Weights of a small sound classifier: 39062 training examples.
Rows from block 6 of a small sound classifier, named by matrix and row number. Rows with one number belong to one channel. Each number is 50 + 12 x the weight over its row's rms, rounded and kept within 0 to 99. All counts start at 0.
After each channel's rows are labels from the 100 clips, of 14976, where the channel reaches its highest value: "lies over" is the class under the peak. Only what is clearly more common there than usual is listed. The data: synthesized solo parts of chorales (CocoChorales).
# convs0: first width-5 conv (model.blocks.6.convs.0.weight, 96x96x5, each kernel summed), inputs 0-95
# convs1: second width-5 conv (model.blocks.6.convs.1.weight, 96x96x5, transposed, each kernel summed), outputs 0-95

convs0.57:45 48 51 58 50 60 68 54 72 34 34 41 69 62 46 38 43 75 47 44 52 38 69 47 62 61 38 30 50 45 54 60 72 48 26 65 55 45 57 41 63 45 45 48 59 30 46 49 41 34 67 63 63 32 76 53 60 36 52 45 61 35 54 45 38 67 39 52 44 63 37 46 54 47 57 52 45 35 35 63 39 45 25 40 52 51 40 68 58 37 66 50 62 24 32 46
convs1.57:43 53 41 45 36 42 57 52 54 50 46 52 56 49 38 36 53 38 51 47 61 53 47 39 49 54 47 49 32 57 46 43 51 53 56 54 23 63 45 22 43 48 48 44 74 71 39 24 20 40 38 48 70 44 61 49 64 39 55 23 41 52 43 53 42 60 49 45 77 52 31 66 63 66 57 49 42 74 51 60 66 37 33 47 57 32 46 70 45 62 32 36 48 68 61 41
lies over: E4; D4

convs0.69:48 55 39 66 45 55 41 36 51 40 56 47 60 56 43 68 54 55 57 49 41 25 39 62 25 37 35 53 59 44 39 62 29 82 19 58 65 75 58 36 32 32 49 47 56 50 47 55 52 53 56 44 38 43 68 42 61 52 70 46 39 46 58 60 61 57 63 51 47 30 68 64 56 52 66 53 47 37 39 36 49 57 65 61 54 53 39 57 43 68 49 39 60 59 23 57
convs1.69:57 51 63 52 55 43 44 56 37 62 43 36 58 34 45 66 44 54 59 47 63 52 59 74 33 30 40 46 41 50 49 46 83 42 48 61 52 63 44 64 57 69 57 38 44 40 57 38 67 58 48 36 40 50 79 65 41 64 44 52 48 66 66 38 49 31 72 74 55 31 62 45 45 53 33 56 73 64 58 53 43 53 46 57 47 56 54 58 80 47 35 64 31 47 60 49
lies over: silence

convs0.30:36 52 61 58 53 40 56 45 40 71 65 60 62 59 34 58 58 47 43 50 59 66 54 42 49 64 53 36 40 49 48 46 44 79 69 46 77 83 71 60 56 50 30 53 33 51 46 59 32 45 53 55 62 59 40 48 49 45 49 63 52 52 52 59 43 51 59 47 38 55 37 56 48 73 69 48 66 59 56 54 44 44 63 50 71 47 39 69 62 83 39 60 62 38 33 31
convs1.30:64 43 48 48 57 30 52 63 49 64 50 60 25 59 72 55 40 58 33 56 51 36 40 55 40 49 49 62 35 41 47 66 58 20 50 50 78 65 56 47 48 51 54 53 71 49 50 59 34 49 59 62 69 38 61 44 56 69 59 62 45 63 66 50 37 61 35 56 49 54 27 45 47 29 32 49 30 44 47 52 58 58 41 51 69 27 54 58 44 17 42 61 45 54 45 64
lies over: silence

convs0.78:45 41 52 70 24 54 39 56 49 65 41 72 54 41 39 50 44 46 67 31 60 38 52 56 57 65 37 28 62 32 46 52 55 46 55 59 65 39 46 47 61 38 33 56 40 38 54 58 49 39 65 48 71 57 29 57 60 50 66 54 50 51 52 70 62 48 61 55 29 52 63 57 60 46 84 64 57 37 49 41 42 58 64 64 64 61 76 45 41 27 39 50 40 33 48 38
convs1.78:70 57 51 66 44 46 55 52 36 65 74 46 45 66 31 56 62 64 74 33 31 53 30 52 53 51 44 65 43 55 41 63 33 61 54 67 62 41 55 54 58 48 46 52 39 59 50 50 56 46 58 80 66 52 49 50 51 51 52 77 53 64 51 62 68 27 50 38 51 58 54 38 44 44 32 57 42 48 52 33 54 69 43 55 60 35 51 56 34 80 58 65 57 29 42 32
lies over: silence

convs0.44:55 52 38 69 64 44 54 42 44 81 54 43 37 56 59 42 49 49 52 49 46 62 73 41 56 37 32 55 56 72 59 58 69 63 69 52 64 41 49 62 43 44 70 50 56 75 69 41 55 53 47 52 57 39 66 65 41 69 28 34 39 47 47 65 38 66 31 64 48 54 53 41 45 71 37 41 58 52 36 50 37 43 53 53 32 51 68 77 58 44 63 58 40 38 46 40
convs1.44:66 37 76 61 26 46 45 40 49 40 57 31 55 47 31 58 56 56 59 48 66 63 45 56 27 43 57 56 47 44 46 47 49 44 76 37 65 56 45 50 58 48 88 51 52 45 35 49 58 76 75 74 52 51 54 63 47 52 41 68 38 48 52 68 55 43 64 53 51 54 53 45 48 42 55 64 29 47 60 62 43 61 69 52 59 46 47 73 68 61 54 59 44 34 60 57
lies over: silence

convs0.52:65 52 43 43 68 41 62 60 25 73 47 50 45 64 53 57 62 40 52 49 41 42 29 39 55 47 60 64 36 42 55 59 39 33 54 39 58 64 57 22 49 75 55 47 46 51 49 30 67 23 43 28 58 31 43 59 54 79 68 56 42 51 61 44 51 38 40 50 60 64 49 48 49 51 65 61 49 49 42 36 30 62 51 74 60 42 51 61 55 50 58 47 41 50 70 69
convs1.52:46 82 47 59 36 31 40 51 56 45 40 23 40 50 55 59 55 45 24 50 28 32 40 41 73 51 57 57 47 54 38 75 49 34 41 53 40 58 57 57 60 62 37 38 56 30 35 60 49 48 57 72 52 43 42 61 65 49 34 69 44 50 47 58 58 67 42 55 17 42 48 49 42 48 44 60 50 38 45 55 26 51 54 56 51 47 29 72 58 58 61 56 46 57 66 55
lies over: C#5; A4

convs0.83:63 46 60 25 47 59 51 45 57 78 40 53 52 41 73 59 47 55 74 42 63 45 41 53 52 60 50 79 37 38 33 40 53 32 61 60 51 24 37 67 53 51 66 54 51 44 44 44 63 47 55 45 39 39 64 61 34 57 45 61 42 39 60 39 69 51 25 26 53 54 47 70 41 32 40 52 38 51 45 52 52 44 50 46 39 41 37 46 35 45 59 31 22 49 57 62
convs1.83:39 52 52 49 48 32 67 43 53 56 50 66 49 42 60 46 42 61 48 31 42 67 66 51 53 52 41 36 50 55 59 66 46 19 25 45 49 62 54 33 31 43 55 52 73 56 55 60 32 38 66 51 45 58 61 41 36 63 44 67 62 35 78 62 41 58 48 34 48 37 34 66 54 40 43 58 57 39 24 70 45 49 51 45 56 56 61 67 41 23 47 55 55 26 50 43
lies over: G4

convs0.16:46 51 63 49 43 19 50 62 52 46 56 20 33 40 35 45 72 49 53 49 45 43 55 60 41 46 43 42 66 42 34 37 40 71 53 49 43 38 52 41 64 46 29 64 20 72 29 50 46 37 48 44 40 40 32 61 35 48 59 43 34 43 43 59 43 25 47 57 32 54 42 29 39 56 41 64 67 53 27 62 63 40 62 33 53 52 48 54 59 58 41 47 56 50 57 55
convs1.16:55 42 65 52 50 34 54 55 36 27 57 07 65 59 33 59 65 49 42 45 55 68 58 40 62 67 40 64 45 43 45 49 38 52 58 33 53 35 46 60 53 33 71 37 43 63 72 40 49 58 46 42 49 48 39 58 29 53 42 53 50 29 38 48 46 45 39 63 68 48 34 52 61 41 30 49 58 41 43 51 51 25 48 31 41 42 51 48 80 58 46 42 66 51 61 55
lies over: G3

convs0.38:38 48 60 77 68 54 41 65 56 49 52 61 35 58 54 49 38 40 32 69 61 36 55 48 47 65 48 50 43 70 53 43 46 66 54 55 40 66 50 55 37 32 51 65 21 54 45 42 43 57 49 58 59 61 64 49 42 67 53 45 54 56 42 72 32 60 24 44 71 48 46 38 37 34 45 40 33 49 54 81 30 49 43 60 49 51 60 52 47 44 52 65 35 38 19 54
convs1.38:55 48 57 57 69 49 56 55 55 62 50 56 45 65 51 63 53 46 55 39 43 69 48 55 59 70 45 34 47 30 23 44 53 59 63 57 50 51 59 50 43 57 62 75 60 61 41 13 42 65 48 53 30 13 63 61 54 38 51 45 59 54 39 53 78 39 53 67 56 41 47 55 47 64 54 33 58 52 64 67 44 54 45 26 58 56 61 51 22 55 60 54 62 47 53 55
lies over: G#4

convs0.55:41 60 41 55 39 54 45 33 42 51 67 36 72 41 44 75 56 36 59 46 43 56 54 40 42 45 47 66 29 45 52 52 31 50 72 45 60 71 62 45 46 58 71 52 36 57 49 58 49 66 65 54 73 31 42 52 42 70 36 32 46 53 41 47 45 76 57 52 45 70 50 59 35 47 51 73 50 61 57 64 64 35 67 33 45 32 55 36 41 65 68 48 49 42 62 67
convs1.55:63 44 57 42 50 60 57 46 41 54 39 48 46 62 59 81 41 75 63 45 54 51 46 38 25 48 42 40 30 43 59 38 54 55 69 60 62 54 53 43 37 62 73 48 50 51 41 61 45 37 64 46 67 42 37 61 38 28 68 44 48 54 42 45 38 25 52 34 57 65 40 57 70 30 50 65 35 67 54 53 74 42 30 59 40 30 53 57 46 47 33 48 48 46 36 32
lies over: B3

convs0.12:63 27 41 65 31 52 49 63 39 55 54 51 42 47 53 43 40 57 57 45 66 54 59 66 44 51 31 58 52 49 25 44 60 36 48 46 68 50 28 58 26 74 62 55 49 51 15 53 38 58 49 56 45 52 46 49 73 53 29 36 44 59 32 40 54 56 70 42 38 34 42 48 36 33 42 37 60 62 69 40 60 57 66 43 39 38 56 45 67 57 50 42 37 61 31 43
convs1.12:39 62 42 51 49 31 49 50 43 39 58 66 38 60 40 55 44 37 49 48 47 59 36 72 50 59 42 44 65 69 31 50 51 42 33 37 79 45 86 40 44 47 45 49 39 43 76 32 33 37 40 59 46 49 62 55 87 44 65 46 50 62 41 37 46 39 36 45 51 58 51 57 64 46 51 63 41 59 44 47 54 37 33 57 55 67 45 45 61 39 45 45 29 44 71 59
lies over: B4

convs0.86:49 51 58 68 23 44 84 39 36 59 57 48 44 54 40 56 56 49 57 50 67 53 40 35 65 52 58 42 53 49 50 58 48 43 59 50 38 08 48 36 50 68 61 82 53 31 49 47 37 45 46 60 41 42 60 41 60 61 45 38 50 61 78 66 38 48 50 40 55 56 59 45 65 61 63 43 70 56 38 54 36 64 44 52 53 45 54 39 69 66 60 48 43 65 31 56
convs1.86:35 44 45 66 47 50 30 43 39 56 49 53 50 43 52 60 39 53 47 44 28 30 54 57 59 27 67 51 54 46 48 50 41 52 51 65 64 48 42 46 70 21 49 81 44 65 52 55 34 43 33 51 48 40 52 53 60 41 48 31 49 54 73 44 25 43 29 39 64 47 63 45 36 33 46 32 42 49 37 51 38 55 41 49 33 57 38 19 71 58 34 55 49 60 67 49
lies over: E4

convs0.75:36 32 61 36 58 45 44 43 48 36 42 45 26 30 51 36 35 40 36 38 56 47 53 27 55 42 61 42 33 67 47 54 56 55 65 44 43 52 51 52 55 45 54 43 54 20 55 55 41 56 68 57 51 63 46 70 51 40 36 67 53 55 42 74 56 79 36 37 51 83 56 41 56 34 48 67 48 50 45 55 45 55 41 34 71 63 54 55 52 30 50 53 50 22 49 55
convs1.75:42 62 46 45 17 59 36 49 50 81 56 45 34 79 30 25 55 52 48 47 52 47 67 58 73 40 62 44 49 50 52 39 58 24 60 50 48 45 35 47 54 40 55 51 45 45 75 31 48 53 63 36 56 73 57 62 60 67 53 54 52 42 62 61 52 64 38 46 46 49 41 49 41 69 52 49 52 50 59 46 25 67 55 52 52 31 68 65 53 50 56 46 32 36 41 53
lies over: G4

convs0.31:36 66 46 58 43 33 48 51 66 26 48 40 59 53 54 61 65 60 38 53 53 35 62 56 62 55 44 52 37 64 34 51 49 54 56 43 65 54 27 46 65 36 58 61 46 75 39 48 50 55 53 23 34 57 56 38 66 22 49 40 42 48 70 39 55 68 65 52 59 58 31 51 56 55 43 65 54 50 57 31 35 42 30 42 50 73 39 56 48 38 42 62 44 25 33 38
convs1.31:49 43 56 43 42 40 41 45 28 45 59 59 75 50 30 37 52 33 60 23 70 35 58 44 47 65 60 51 50 58 46 26 60 48 62 65 42 58 62 49 23 46 43 55 50 51 65 51 63 65 28 44 33 60 55 54 50 21 54 39 40 30 61 38 55 35 54 46 52 59 51 59 54 59 57 34 64 48 49 46 67 33 51 48 38 28 60 37 50 23 57 42 60 65 39 54
lies over: G3

convs0.42:49 49 61 54 39 48 58 64 49 32 48 56 38 62 57 77 47 29 21 41 29 38 53 65 42 61 42 33 46 53 46 63 72 49 51 49 47 64 43 57 35 46 44 46 32 42 31 64 45 27 51 56 43 43 61 72 45 59 59 44 53 49 34 75 51 38 32 40 42 62 32 64 38 54 31 50 48 60 51 41 75 57 54 37 81 47 48 47 56 36 57 54 37 61 49 58
convs1.42:39 37 55 44 34 77 44 58 50 45 46 68 50 55 64 70 58 43 48 66 49 55 54 37 58 39 43 53 54 66 44 37 47 37 63 46 45 54 44 63 41 36 50 37 34 66 52 48 37 64 35 43 47 37 85 48 62 52 65 44 44 53 74 36 44 65 36 49 52 48 53 46 64 40 71 50 62 42 31 61 48 28 48 71 63 61 46 46 43 85 45 57 35 65 66 57
lies over: G4

convs0.47:40 44 63 70 54 50 37 53 68 54 48 51 59 32 44 72 34 72 60 37 44 36 53 45 51 49 30 70 36 39 53 64 45 35 74 45 51 52 55 60 37 52 40 64 58 35 44 51 66 63 54 42 64 46 50 60 78 62 59 50 50 55 48 52 32 40 51 42 33 47 77 60 64 60 54 60 47 29 48 45 69 32 55 62 42 60 67 36 49 20 40 58 51 49 69 52
convs1.47:42 71 44 41 44 63 62 45 59 47 64 43 34 67 35 64 62 26 54 45 43 62 52 38 64 55 30 26 52 50 33 55 50 55 61 55 41 58 41 63 32 49 39 67 35 55 43 44 52 44 28 61 40 46 54 35 62 48 37 44 39 57 58 71 78 70 54 43 53 50 77 59 32 49 55 69 54 35 71 51 67 51 57 35 39 45 49 41 51 52 55 67 56 50 38 29
lies over: A4

convs0.80:44 48 53 48 53 61 62 53 57 39 65 37 44 39 41 42 46 36 49 54 69 40 58 81 77 66 50 46 37 57 51 37 63 86 37 48 50 56 59 54 55 65 48 59 38 46 68 73 39 70 59 65 35 59 36 55 62 48 49 80 39 47 73 61 51 49 37 55 42 71 56 46 55 43 50 42 58 47 61 32 39 47 57 69 54 39 65 31 45 64 43 45 44 41 43 48
convs1.80:49 67 47 70 41 59 44 48 56 55 46 30 68 70 73 44 22 61 51 57 29 53 51 62 83 52 38 53 65 45 58 52 41 44 25 71 47 21 70 47 61 63 40 52 69 44 62 59 44 20 67 57 44 40 53 56 52 54 51 57 61 37 58 40 48 56 52 55 43 56 35 65 34 49 52 54 49 40 41 57 58 60 33 53 54 67 52 49 40 45 46 49 69 61 41 61
lies over: F#4

convs0.45:81 43 60 49 62 49 57 59 39 40 35 51 75 54 45 42 40 47 47 54 68 38 53 49 56 78 53 42 54 51 38 31 55 57 43 69 25 51 42 61 58 37 38 55 57 27 62 54 56 37 58 50 45 47 41 56 67 40 50 66 65 27 51 48 66 61 33 60 59 74 43 63 65 44 23 48 53 38 54 33 53 67 44 52 63 68 50 42 52 37 27 38 60 56 59 47
convs1.45:54 28 42 51 36 73 55 49 66 60 34 40 70 53 56 57 30 59 50 52 61 46 53 68 61 49 54 44 53 52 41 31 64 61 62 42 76 46 69 31 62 38 60 41 48 44 72 68 38 51 47 42 56 63 66 62 65 62 46 31 51 62 43 50 32 55 67 33 54 56 52 55 46 69 64 62 54 38 34 64 53 37 37 78 61 59 46 40 46 54 23 50 50 39 56 59
lies over: G4

convs0.62:56 58 37 55 40 56 46 55 32 33 35 52 43 45 36 21 69 21 59 57 53 44 41 31 12 39 40 52 46 35 45 48 60 40 81 64 34 50 53 50 58 60 46 45 69 41 40 52 47 35 27 58 63 46 46 51 45 56 54 40 70 62 66 25 63 53 56 60 49 42 60 43 51 49 45 49 36 53 67 54 58 54 57 45 38 46 40 63 58 49 63 41 41 43 56 75
convs1.62:47 65 54 48 54 49 49 38 62 73 57 53 52 47 55 40 45 49 38 38 44 52 29 50 41 70 56 70 46 50 44 46 45 36 71 41 40 33 62 42 65 66 30 44 34 50 59 57 40 63 56 71 33 60 49 56 25 58 40 50 53 43 52 53 56 41 42 41 34 61 35 69 25 47 54 80 73 55 56 41 59 52 57 69 73 30 45 52 32 52 54 31 67 56 62 44
lies over: A4

convs0.9:55 55 46 68 54 34 49 41 38 88 54 62 40 41 55 59 48 51 40 59 54 52 43 57 65 45 44 44 61 52 48 60 43 50 91 41 35 67 46 69 57 60 41 46 49 48 54 38 55 72 50 63 56 62 37 59 71 84 42 46 55 55 44 40 28 36 44 57 45 44 44 49 66 68 62 65 70 47 53 72 52 48 60 50 61 68 51 49 49 60 39 46 48 57 70 64
convs1.9:48 53 66 59 44 48 53 48 58 19 58 59 45 56 52 49 53 40 52 61 43 62 49 63 60 52 47 46 69 70 60 59 63 37 82 55 26 65 46 62 51 45 43 46 53 48 36 53 39 27 49 49 60 59 54 46 84 17 50 42 56 52 52 46 45 77 46 51 42 38 65 50 36 38 52 59 31 69 49 50 45 51 55 65 40 21 55 64 51 59 71 36 51 50 44 46
lies over: G4

convs0.8:52 51 37 58 32 48 36 50 52 40 28 64 45 34 53 46 48 45 28 58 42 52 59 58 58 35 62 37 40 52 48 38 59 54 33 37 60 48 46 38 45 35 62 38 45 33 50 71 39 63 45 53 71 49 20 47 34 69 38 42 49 41 60 66 22 53 56 56 67 62 43 47 74 36 58 63 65 47 55 69 41 61 53 42 51 41 38 45 41 76 46 33 58 56 33 71
convs1.8:58 33 58 52 38 51 49 41 46 61 66 48 45 58 55 63 66 22 52 50 49 50 35 56 14 56 28 34 32 34 50 23 65 44 45 39 46 57 32 42 53 51 34 46 46 70 46 57 57 66 49 61 48 64 32 68 36 56 41 41 48 42 48 66 51 50 71 64 66 38 60 29 48 72 43 58 59 61 57 37 50 56 48 31 57 53 60 48 34 41 46 50 58 42 61 28
lies over: E4

convs0.65:51 49 57 67 59 61 47 30 52 45 61 72 58 35 50 41 31 54 19 42 43 36 39 43 51 80 43 56 42 66 80 56 42 61 54 46 62 38 59 39 60 29 49 48 44 50 60 36 51 36 37 60 52 52 60 44 42 35 48 55 49 47 31 45 54 50 57 72 50 52 54 52 41 61 65 43 48 57 54 56 47 79 37 52 47 71 65 61 40 53 46 22 61 42 69 70
convs1.65:35 52 43 53 62 47 52 50 58 55 35 41 55 49 43 53 55 54 17 52 58 70 39 67 53 62 74 59 64 55 59 52 37 57 77 56 61 37 66 51 45 32 59 49 49 38 51 37 49 26 54 70 45 47 60 39 59 56 73 67 61 29 31 28 46 34 55 64 57 47 54 52 52 63 72 63 43 55 77 70 41 55 41 65 48 50 35 42 48 59 52 43 51 41 51 67
lies over: G#3

convs0.89:62 44 53 48 50 39 43 59 53 34 52 27 52 52 40 44 53 33 33 59 37 33 52 36 45 53 63 44 55 61 45 47 63 16 49 53 44 65 53 58 52 69 75 45 87 39 59 52 42 40 61 40 48 54 42 57 42 58 59 51 56 38 49 59 54 62 47 27 36 69 35 71 66 51 67 54 38 54 60 38 51 40 45 51 64 31 65 41 64 40 74 45 32 59 47 34
convs1.89:38 42 38 63 53 56 52 42 53 55 45 42 41 63 55 50 49 36 74 44 75 45 70 41 34 32 38 38 43 55 63 56 68 35 24 42 34 50 42 38 35 67 50 37 47 49 46 56 29 63 45 29 65 58 43 58 47 61 30 50 39 44 62 56 72 72 35 51 27 30 56 61 60 65 62 57 58 52 29 57 34 51 56 43 54 36 78 55 54 45 53 47 41 49 49 55
lies over: G4

convs0.10:60 33 52 56 55 49 47 58 50 64 47 38 60 54 63 29 48 64 39 40 50 53 40 59 96 41 50 33 49 67 38 47 66 49 63 68 55 43 58 74 45 42 63 27 67 55 50 61 59 37 56 44 63 40 52 53 51 46 49 63 60 58 44 54 53 65 42 61 87 46 38 61 50 48 36 51 49 54 52 37 27 46 38 50 36 44 75 62 36 41 47 43 33 46 60 38
convs1.10:67 40 54 51 35 76 59 54 39 82 47 55 61 43 34 37 43 59 54 43 52 56 59 63 61 64 52 49 55 48 67 46 46 63 48 36 47 62 61 71 49 48 67 16 40 48 49 67 48 63 57 53 51 65 66 61 53 46 35 58 40 59 42 77 28 46 35 54 40 42 55 53 29 42 47 43 29 57 54 76 53 48 38 54 39 40 42 50 36 42 38 34 64 36 64 47
lies over: G4