config.yaml
hop_length: 160
norm: "batchnorm"
kernel_size: 5
loss: "binary_cross_entropy"
beta2: 0.99
beta1: 0.9
eps: 1e-08
precondition_frequency: 16
batch_size: 64
epochs: 44.2
lr_schedule: "wsd"
decay_fraction: 0.3
Rows from block 3 of a small sound classifier, named by matrix and row number. Rows with one number belong to one channel. Each number is 128 + 32 x the weight over its row's rms, rounded and kept within 0 to 255. All counts start at 0. Numbers have three digits each.
After each channel's rows are labels from the 100 clips, of 14976, where the channel reaches its highest value: "responds to" is what is common among them. Only what is clearly more common there than usual is listed. The data: synthesized solo parts of chorales (CocoChorales). In brackets: how many of the 100.
# convs0: first width-5 conv (model.blocks.3.convs.0.weight, 96x96x5, each kernel summed), inputs 48-95
# convs1: second width-5 conv (model.blocks.3.convs.1.weight, 96x96x5, transposed, each kernel summed), outputs 48-95

convs0.11:082129112174165174117128128141123112139141098125102153139137082213108102156108062106156132102177138103125147124105115143178106159118119113136122
convs1.11:155132157122101140159169106127143030187171171098102134123145129171102070187122122104142128135115114076075107095140145135096143175155099085115103
responds to: clarinet (54); note D#4 (40); violin (35)

convs0.79:146115139134127155118121169169117163160129138150149215085164179173148095083112131103129150086223163101107157125157102102177126166120137163122094
convs1.79:103062138144079122124130114163099139150146169097166095131077099167197107166127074131146100105116173155136159155142147103108116128188115086121133
responds to: saxophone (39); trumpet (33); note A4 (33); note C#5 (25)

convs0.50:205125129128062089132138152145165140153135122147110153055140124244151105091083121076137135122094169110139117084105088117136139111120138149203125
convs1.50:135143163193156105145189108128125205051175110124123106125144157097138158137113104162083140146138160147135117106156133181109149113144118097120144
responds to: violin (98); note B4 (47); note A4 (37); note A#4 (30)

convs0.49:125082126114136090160080093144198180137157125138099191127116148109127135143067086144114135112088125120168186081084127167123085172122148120187116
convs1.49:127089186165139115156110119117174164098138152138156104088116057118096132135049066116079079088113117098072109169183159194145136063120109133108148
responds to: violin (93); note A4 (45); note G4 (32); note C5 (29)

convs0.26:173105096141149131082132123159126146082160139158144099179172154132129189116178118156141188168158169139140166117098163098175138138117097074149102
convs1.26:075050116150136182182140160167132117147140113150122099125043136172121162137136145123138102128045155092116144077091171106111098204096113162142098
responds to: horn (58); note A#4 (37); note A4 (32); trumpet (30)

convs0.60:089153168176024089096123102127102051136154117138088178138138128191161163092165124093144131065152070154148097128144102131143196138129116139143154
convs1.60:165113118091125123128149158126134168136143112156091094159137146140160199154123137143123127129142228178106172119144171112136196107181146092103093
responds to: violin (87); note B4 (31); note F5 (29)

convs0.15:136114116085087176092082132116117152086116143146114101118160092225127160145163126146138106072075108136153139153129062174122129071130079094110094
convs1.15:135087134150139158078159108194109145093165092125165165121119095083073091131163155068168073139137116134115169084186164133131151171118115142093106
responds to: violin (83); note F5 (30); note C5 (29)

convs0.89:129107163161129118153153099130117069177151144173072077171136090113130134136093159122128138108160072139147140100126194142158151110153126156138122
convs1.89:048116139115118128086079135105078106108145148122142112099136126115113117125101162121136128057121134153072195192108130085142114138112136120134161
responds to: violin (56); note G#4 (45); viola (44)

convs0.71:128162130117127060120148125149109127138146093172138121148164095144135091134164082150159176169204159121112142085075100115137145102117135196117175
convs1.71:114155070153135053117121134137115089136090092153137164162133120109228129074083143128114117093131121163056140116123079124131121197107145128090120
responds to: viola (57); violin (39); note F#4 (35)

convs0.83:055115124075172126153140125151152167152100088153086126136162109128098058129163127120122166157122121154099130096139162165090091137129157116099108
convs1.83:160105130138137111127131120124129048138042114163135132099173080142173129136129162104104121112143118114124135108180072116135102157129143103132155
responds to: clarinet (57); note G4 (25)

convs0.40:092101163148187127180130091166129213087117075123125102113190119149086114116141143146201128111200103137112101106142125105137142102121111120115126
convs1.40:126070088136111192150166122146112007115125156161113151133070129184129131124111160150075163144163094154143143135116125149136120133025140098132149
responds to: tuba (29); cello (27)

convs0.54:111193152113119079175109122073158228093132098108116120144104192143113065102154103151143134126050145159091146101109101104124084101103125131165167
convs1.54:095061110162079127133107133154164038140101172171144137143161129211121111130156198196093103095110109116158121124142107164136099077129136133124125
responds to: note G4 (39); saxophone (38)

convs0.74:090114120121146141114166149196118075112121132137113141090151121136113105113155130110137082105146120183142139126167113228092143064076131184158086
convs1.74:105124111166136090166068148115077150154147091071179161134139100161144082156080115155186113064137061153147111116115122132113092122119141125115149
responds to: violin (66); note D5 (44); viola (34); note C5 (32)

convs0.86:106192166158109162092139155098167119079141168140153143123098099123129148195093145084113153164157141145053121157125083103076135143096125125143139
convs1.86:137128158163131131101112148117112151155128137166127103088091077063094177067128131069158062127124102120066127120096139094145184092143119073105087
responds to: saxophone (80); note G4 (47); note A4 (39)

convs0.84:167160142139082103113197164130088125082129121119139159162137153105175124126145140142146108145076117114146139188168108146197205103151195157128180
convs1.84:090155107145145139108052148089098130147154074148138179126153145144165047170085154135139163109143091154137098107050094100171100098153118106163088
responds to: horn (50); note E4 (44); bassoon (37); note F#4 (27)

convs0.25:145099074140087152092156083112123153171142106121141099122152149152122148097107162087106145096130096150155138157112067097162121144190158087141095
convs1.25:131128116103105170079103140122133123096081088094125122089155122137157127135145058143139143184137200186116144131150192140158126161144149174135068
responds to: clarinet (100); note D4 (43); note C4 (42); note G#4 (31)

convs0.73:135096105164102164125155122139091149140053133117136076138118086157122141129161100111137119086102175062115152120109136098121185136093111112133134
convs1.73:071113116114134126146090127134128137118161141111184145141129116102124050097140124137128166137174146152115091131121136147156137132047175159062087
responds to: violin (73); note G#4 (38); note F#5 (37)

convs0.82:185191121130161110156126152160148146135141133133094145089096174172192138130122106185170071124121100119181111081115040135166152094125095126092120
convs1.82:161115129144191145110201098087097103149134128193113104117157107125119142136094123089081135092064161124104157110112122121184113140147195112124090
responds to: bassoon (97); note C4 (64); note C#4 (64); note D4 (34)

convs0.20:141108130089102054096112121118093118118086151112127118157112169173077089132139120146205121133110163163085109107084192100107094117117065075138130
convs1.20:108135108127077134084154112157044126110160102129114135124136150105121074130124077122174111119150179153085093190167113130122110080212140170103157
responds to: double bass (93); note A3 (54); note G3 (27)

convs0.32:143112153155098108147132132158103085086140142125122082080144089148119087082164070086133170073109210129113130112129110138083170134180168139122131
convs1.32:131192120143110117143150102148142191119160064122138134137120179153181154146140143127124134089186163111197157132117155136056148118017111120120117
responds to: violin (60); note D5 (50); note G4 (30)

convs0.34:110175159102200156174132125119101187106077165135127087117126181139069124149112115111107143145124100186164174134189148130120146105167158145185181
convs1.34:131077128109056131191176116118126089159089157136127184087115143133105110108134146176142170115123081150093109126172094071142160117170165114171115
responds to: horn (36); note A4 (34); oboe (27)

convs0.37:193091120122157186097097123158062150160147184097061150152085164130147136186108139124185166171164113151112127184139092127164101160139132190109120
convs1.37:109111133091131145132139136111142175071113132154133126074105137146127172132116149181142173119146145089146162190106085082091083193176146064091091
responds to: violin (100); note A4 (40); note C5 (30); note A#5 (25)

convs0.46:100149145089161087146193150117109146127114106099157095120092162195118126117131095085155166147128127174088128075128100112107128171149125137107090
convs1.46:116133143076151140132129164129080125082078135101163184145172144082158118167103067119127111179129119099172105172141077105086096135163059140145122
responds to: double bass (77); note A3 (37); note G#3 (26)

convs0.68:151128161147120118148153149150150125107151165055146162132095119158159172171121098136154122065104156134200114132110103118208199157101147064155124
convs1.68:133127123157065131155082129159090193197118117171165158120161162132167152157158127060128148186143086153142103110113135141093124112093190091082103
responds to: trumpet (55); saxophone (44); note D#5 (37); note F5 (29)

convs0.30:077173143120156084206137111161202177150108092099069099086136124166075128114150189143140097137094140143163116092160105154076155141081104050113163
convs1.30:140114084126099177189138120118111035089164125127172143102090090197139116115169153111100142117079041126161136113139162181087113050113101117102110
responds to: trombone (58); note F4 (57); saxophone (39); note G4 (30)

convs0.75:173174116119112199184121140167103155187097172158083130215119140110139111172168134120114152084144177120190141169109178111195188111142120113146131
convs1.75:133196204071154200120099138110082179139158188114104093151145133162167088184113127097096080153149142073184162164120166148162083178186105097151105
responds to: violin (74); note A5 (41); note A#5 (40); note G5 (36)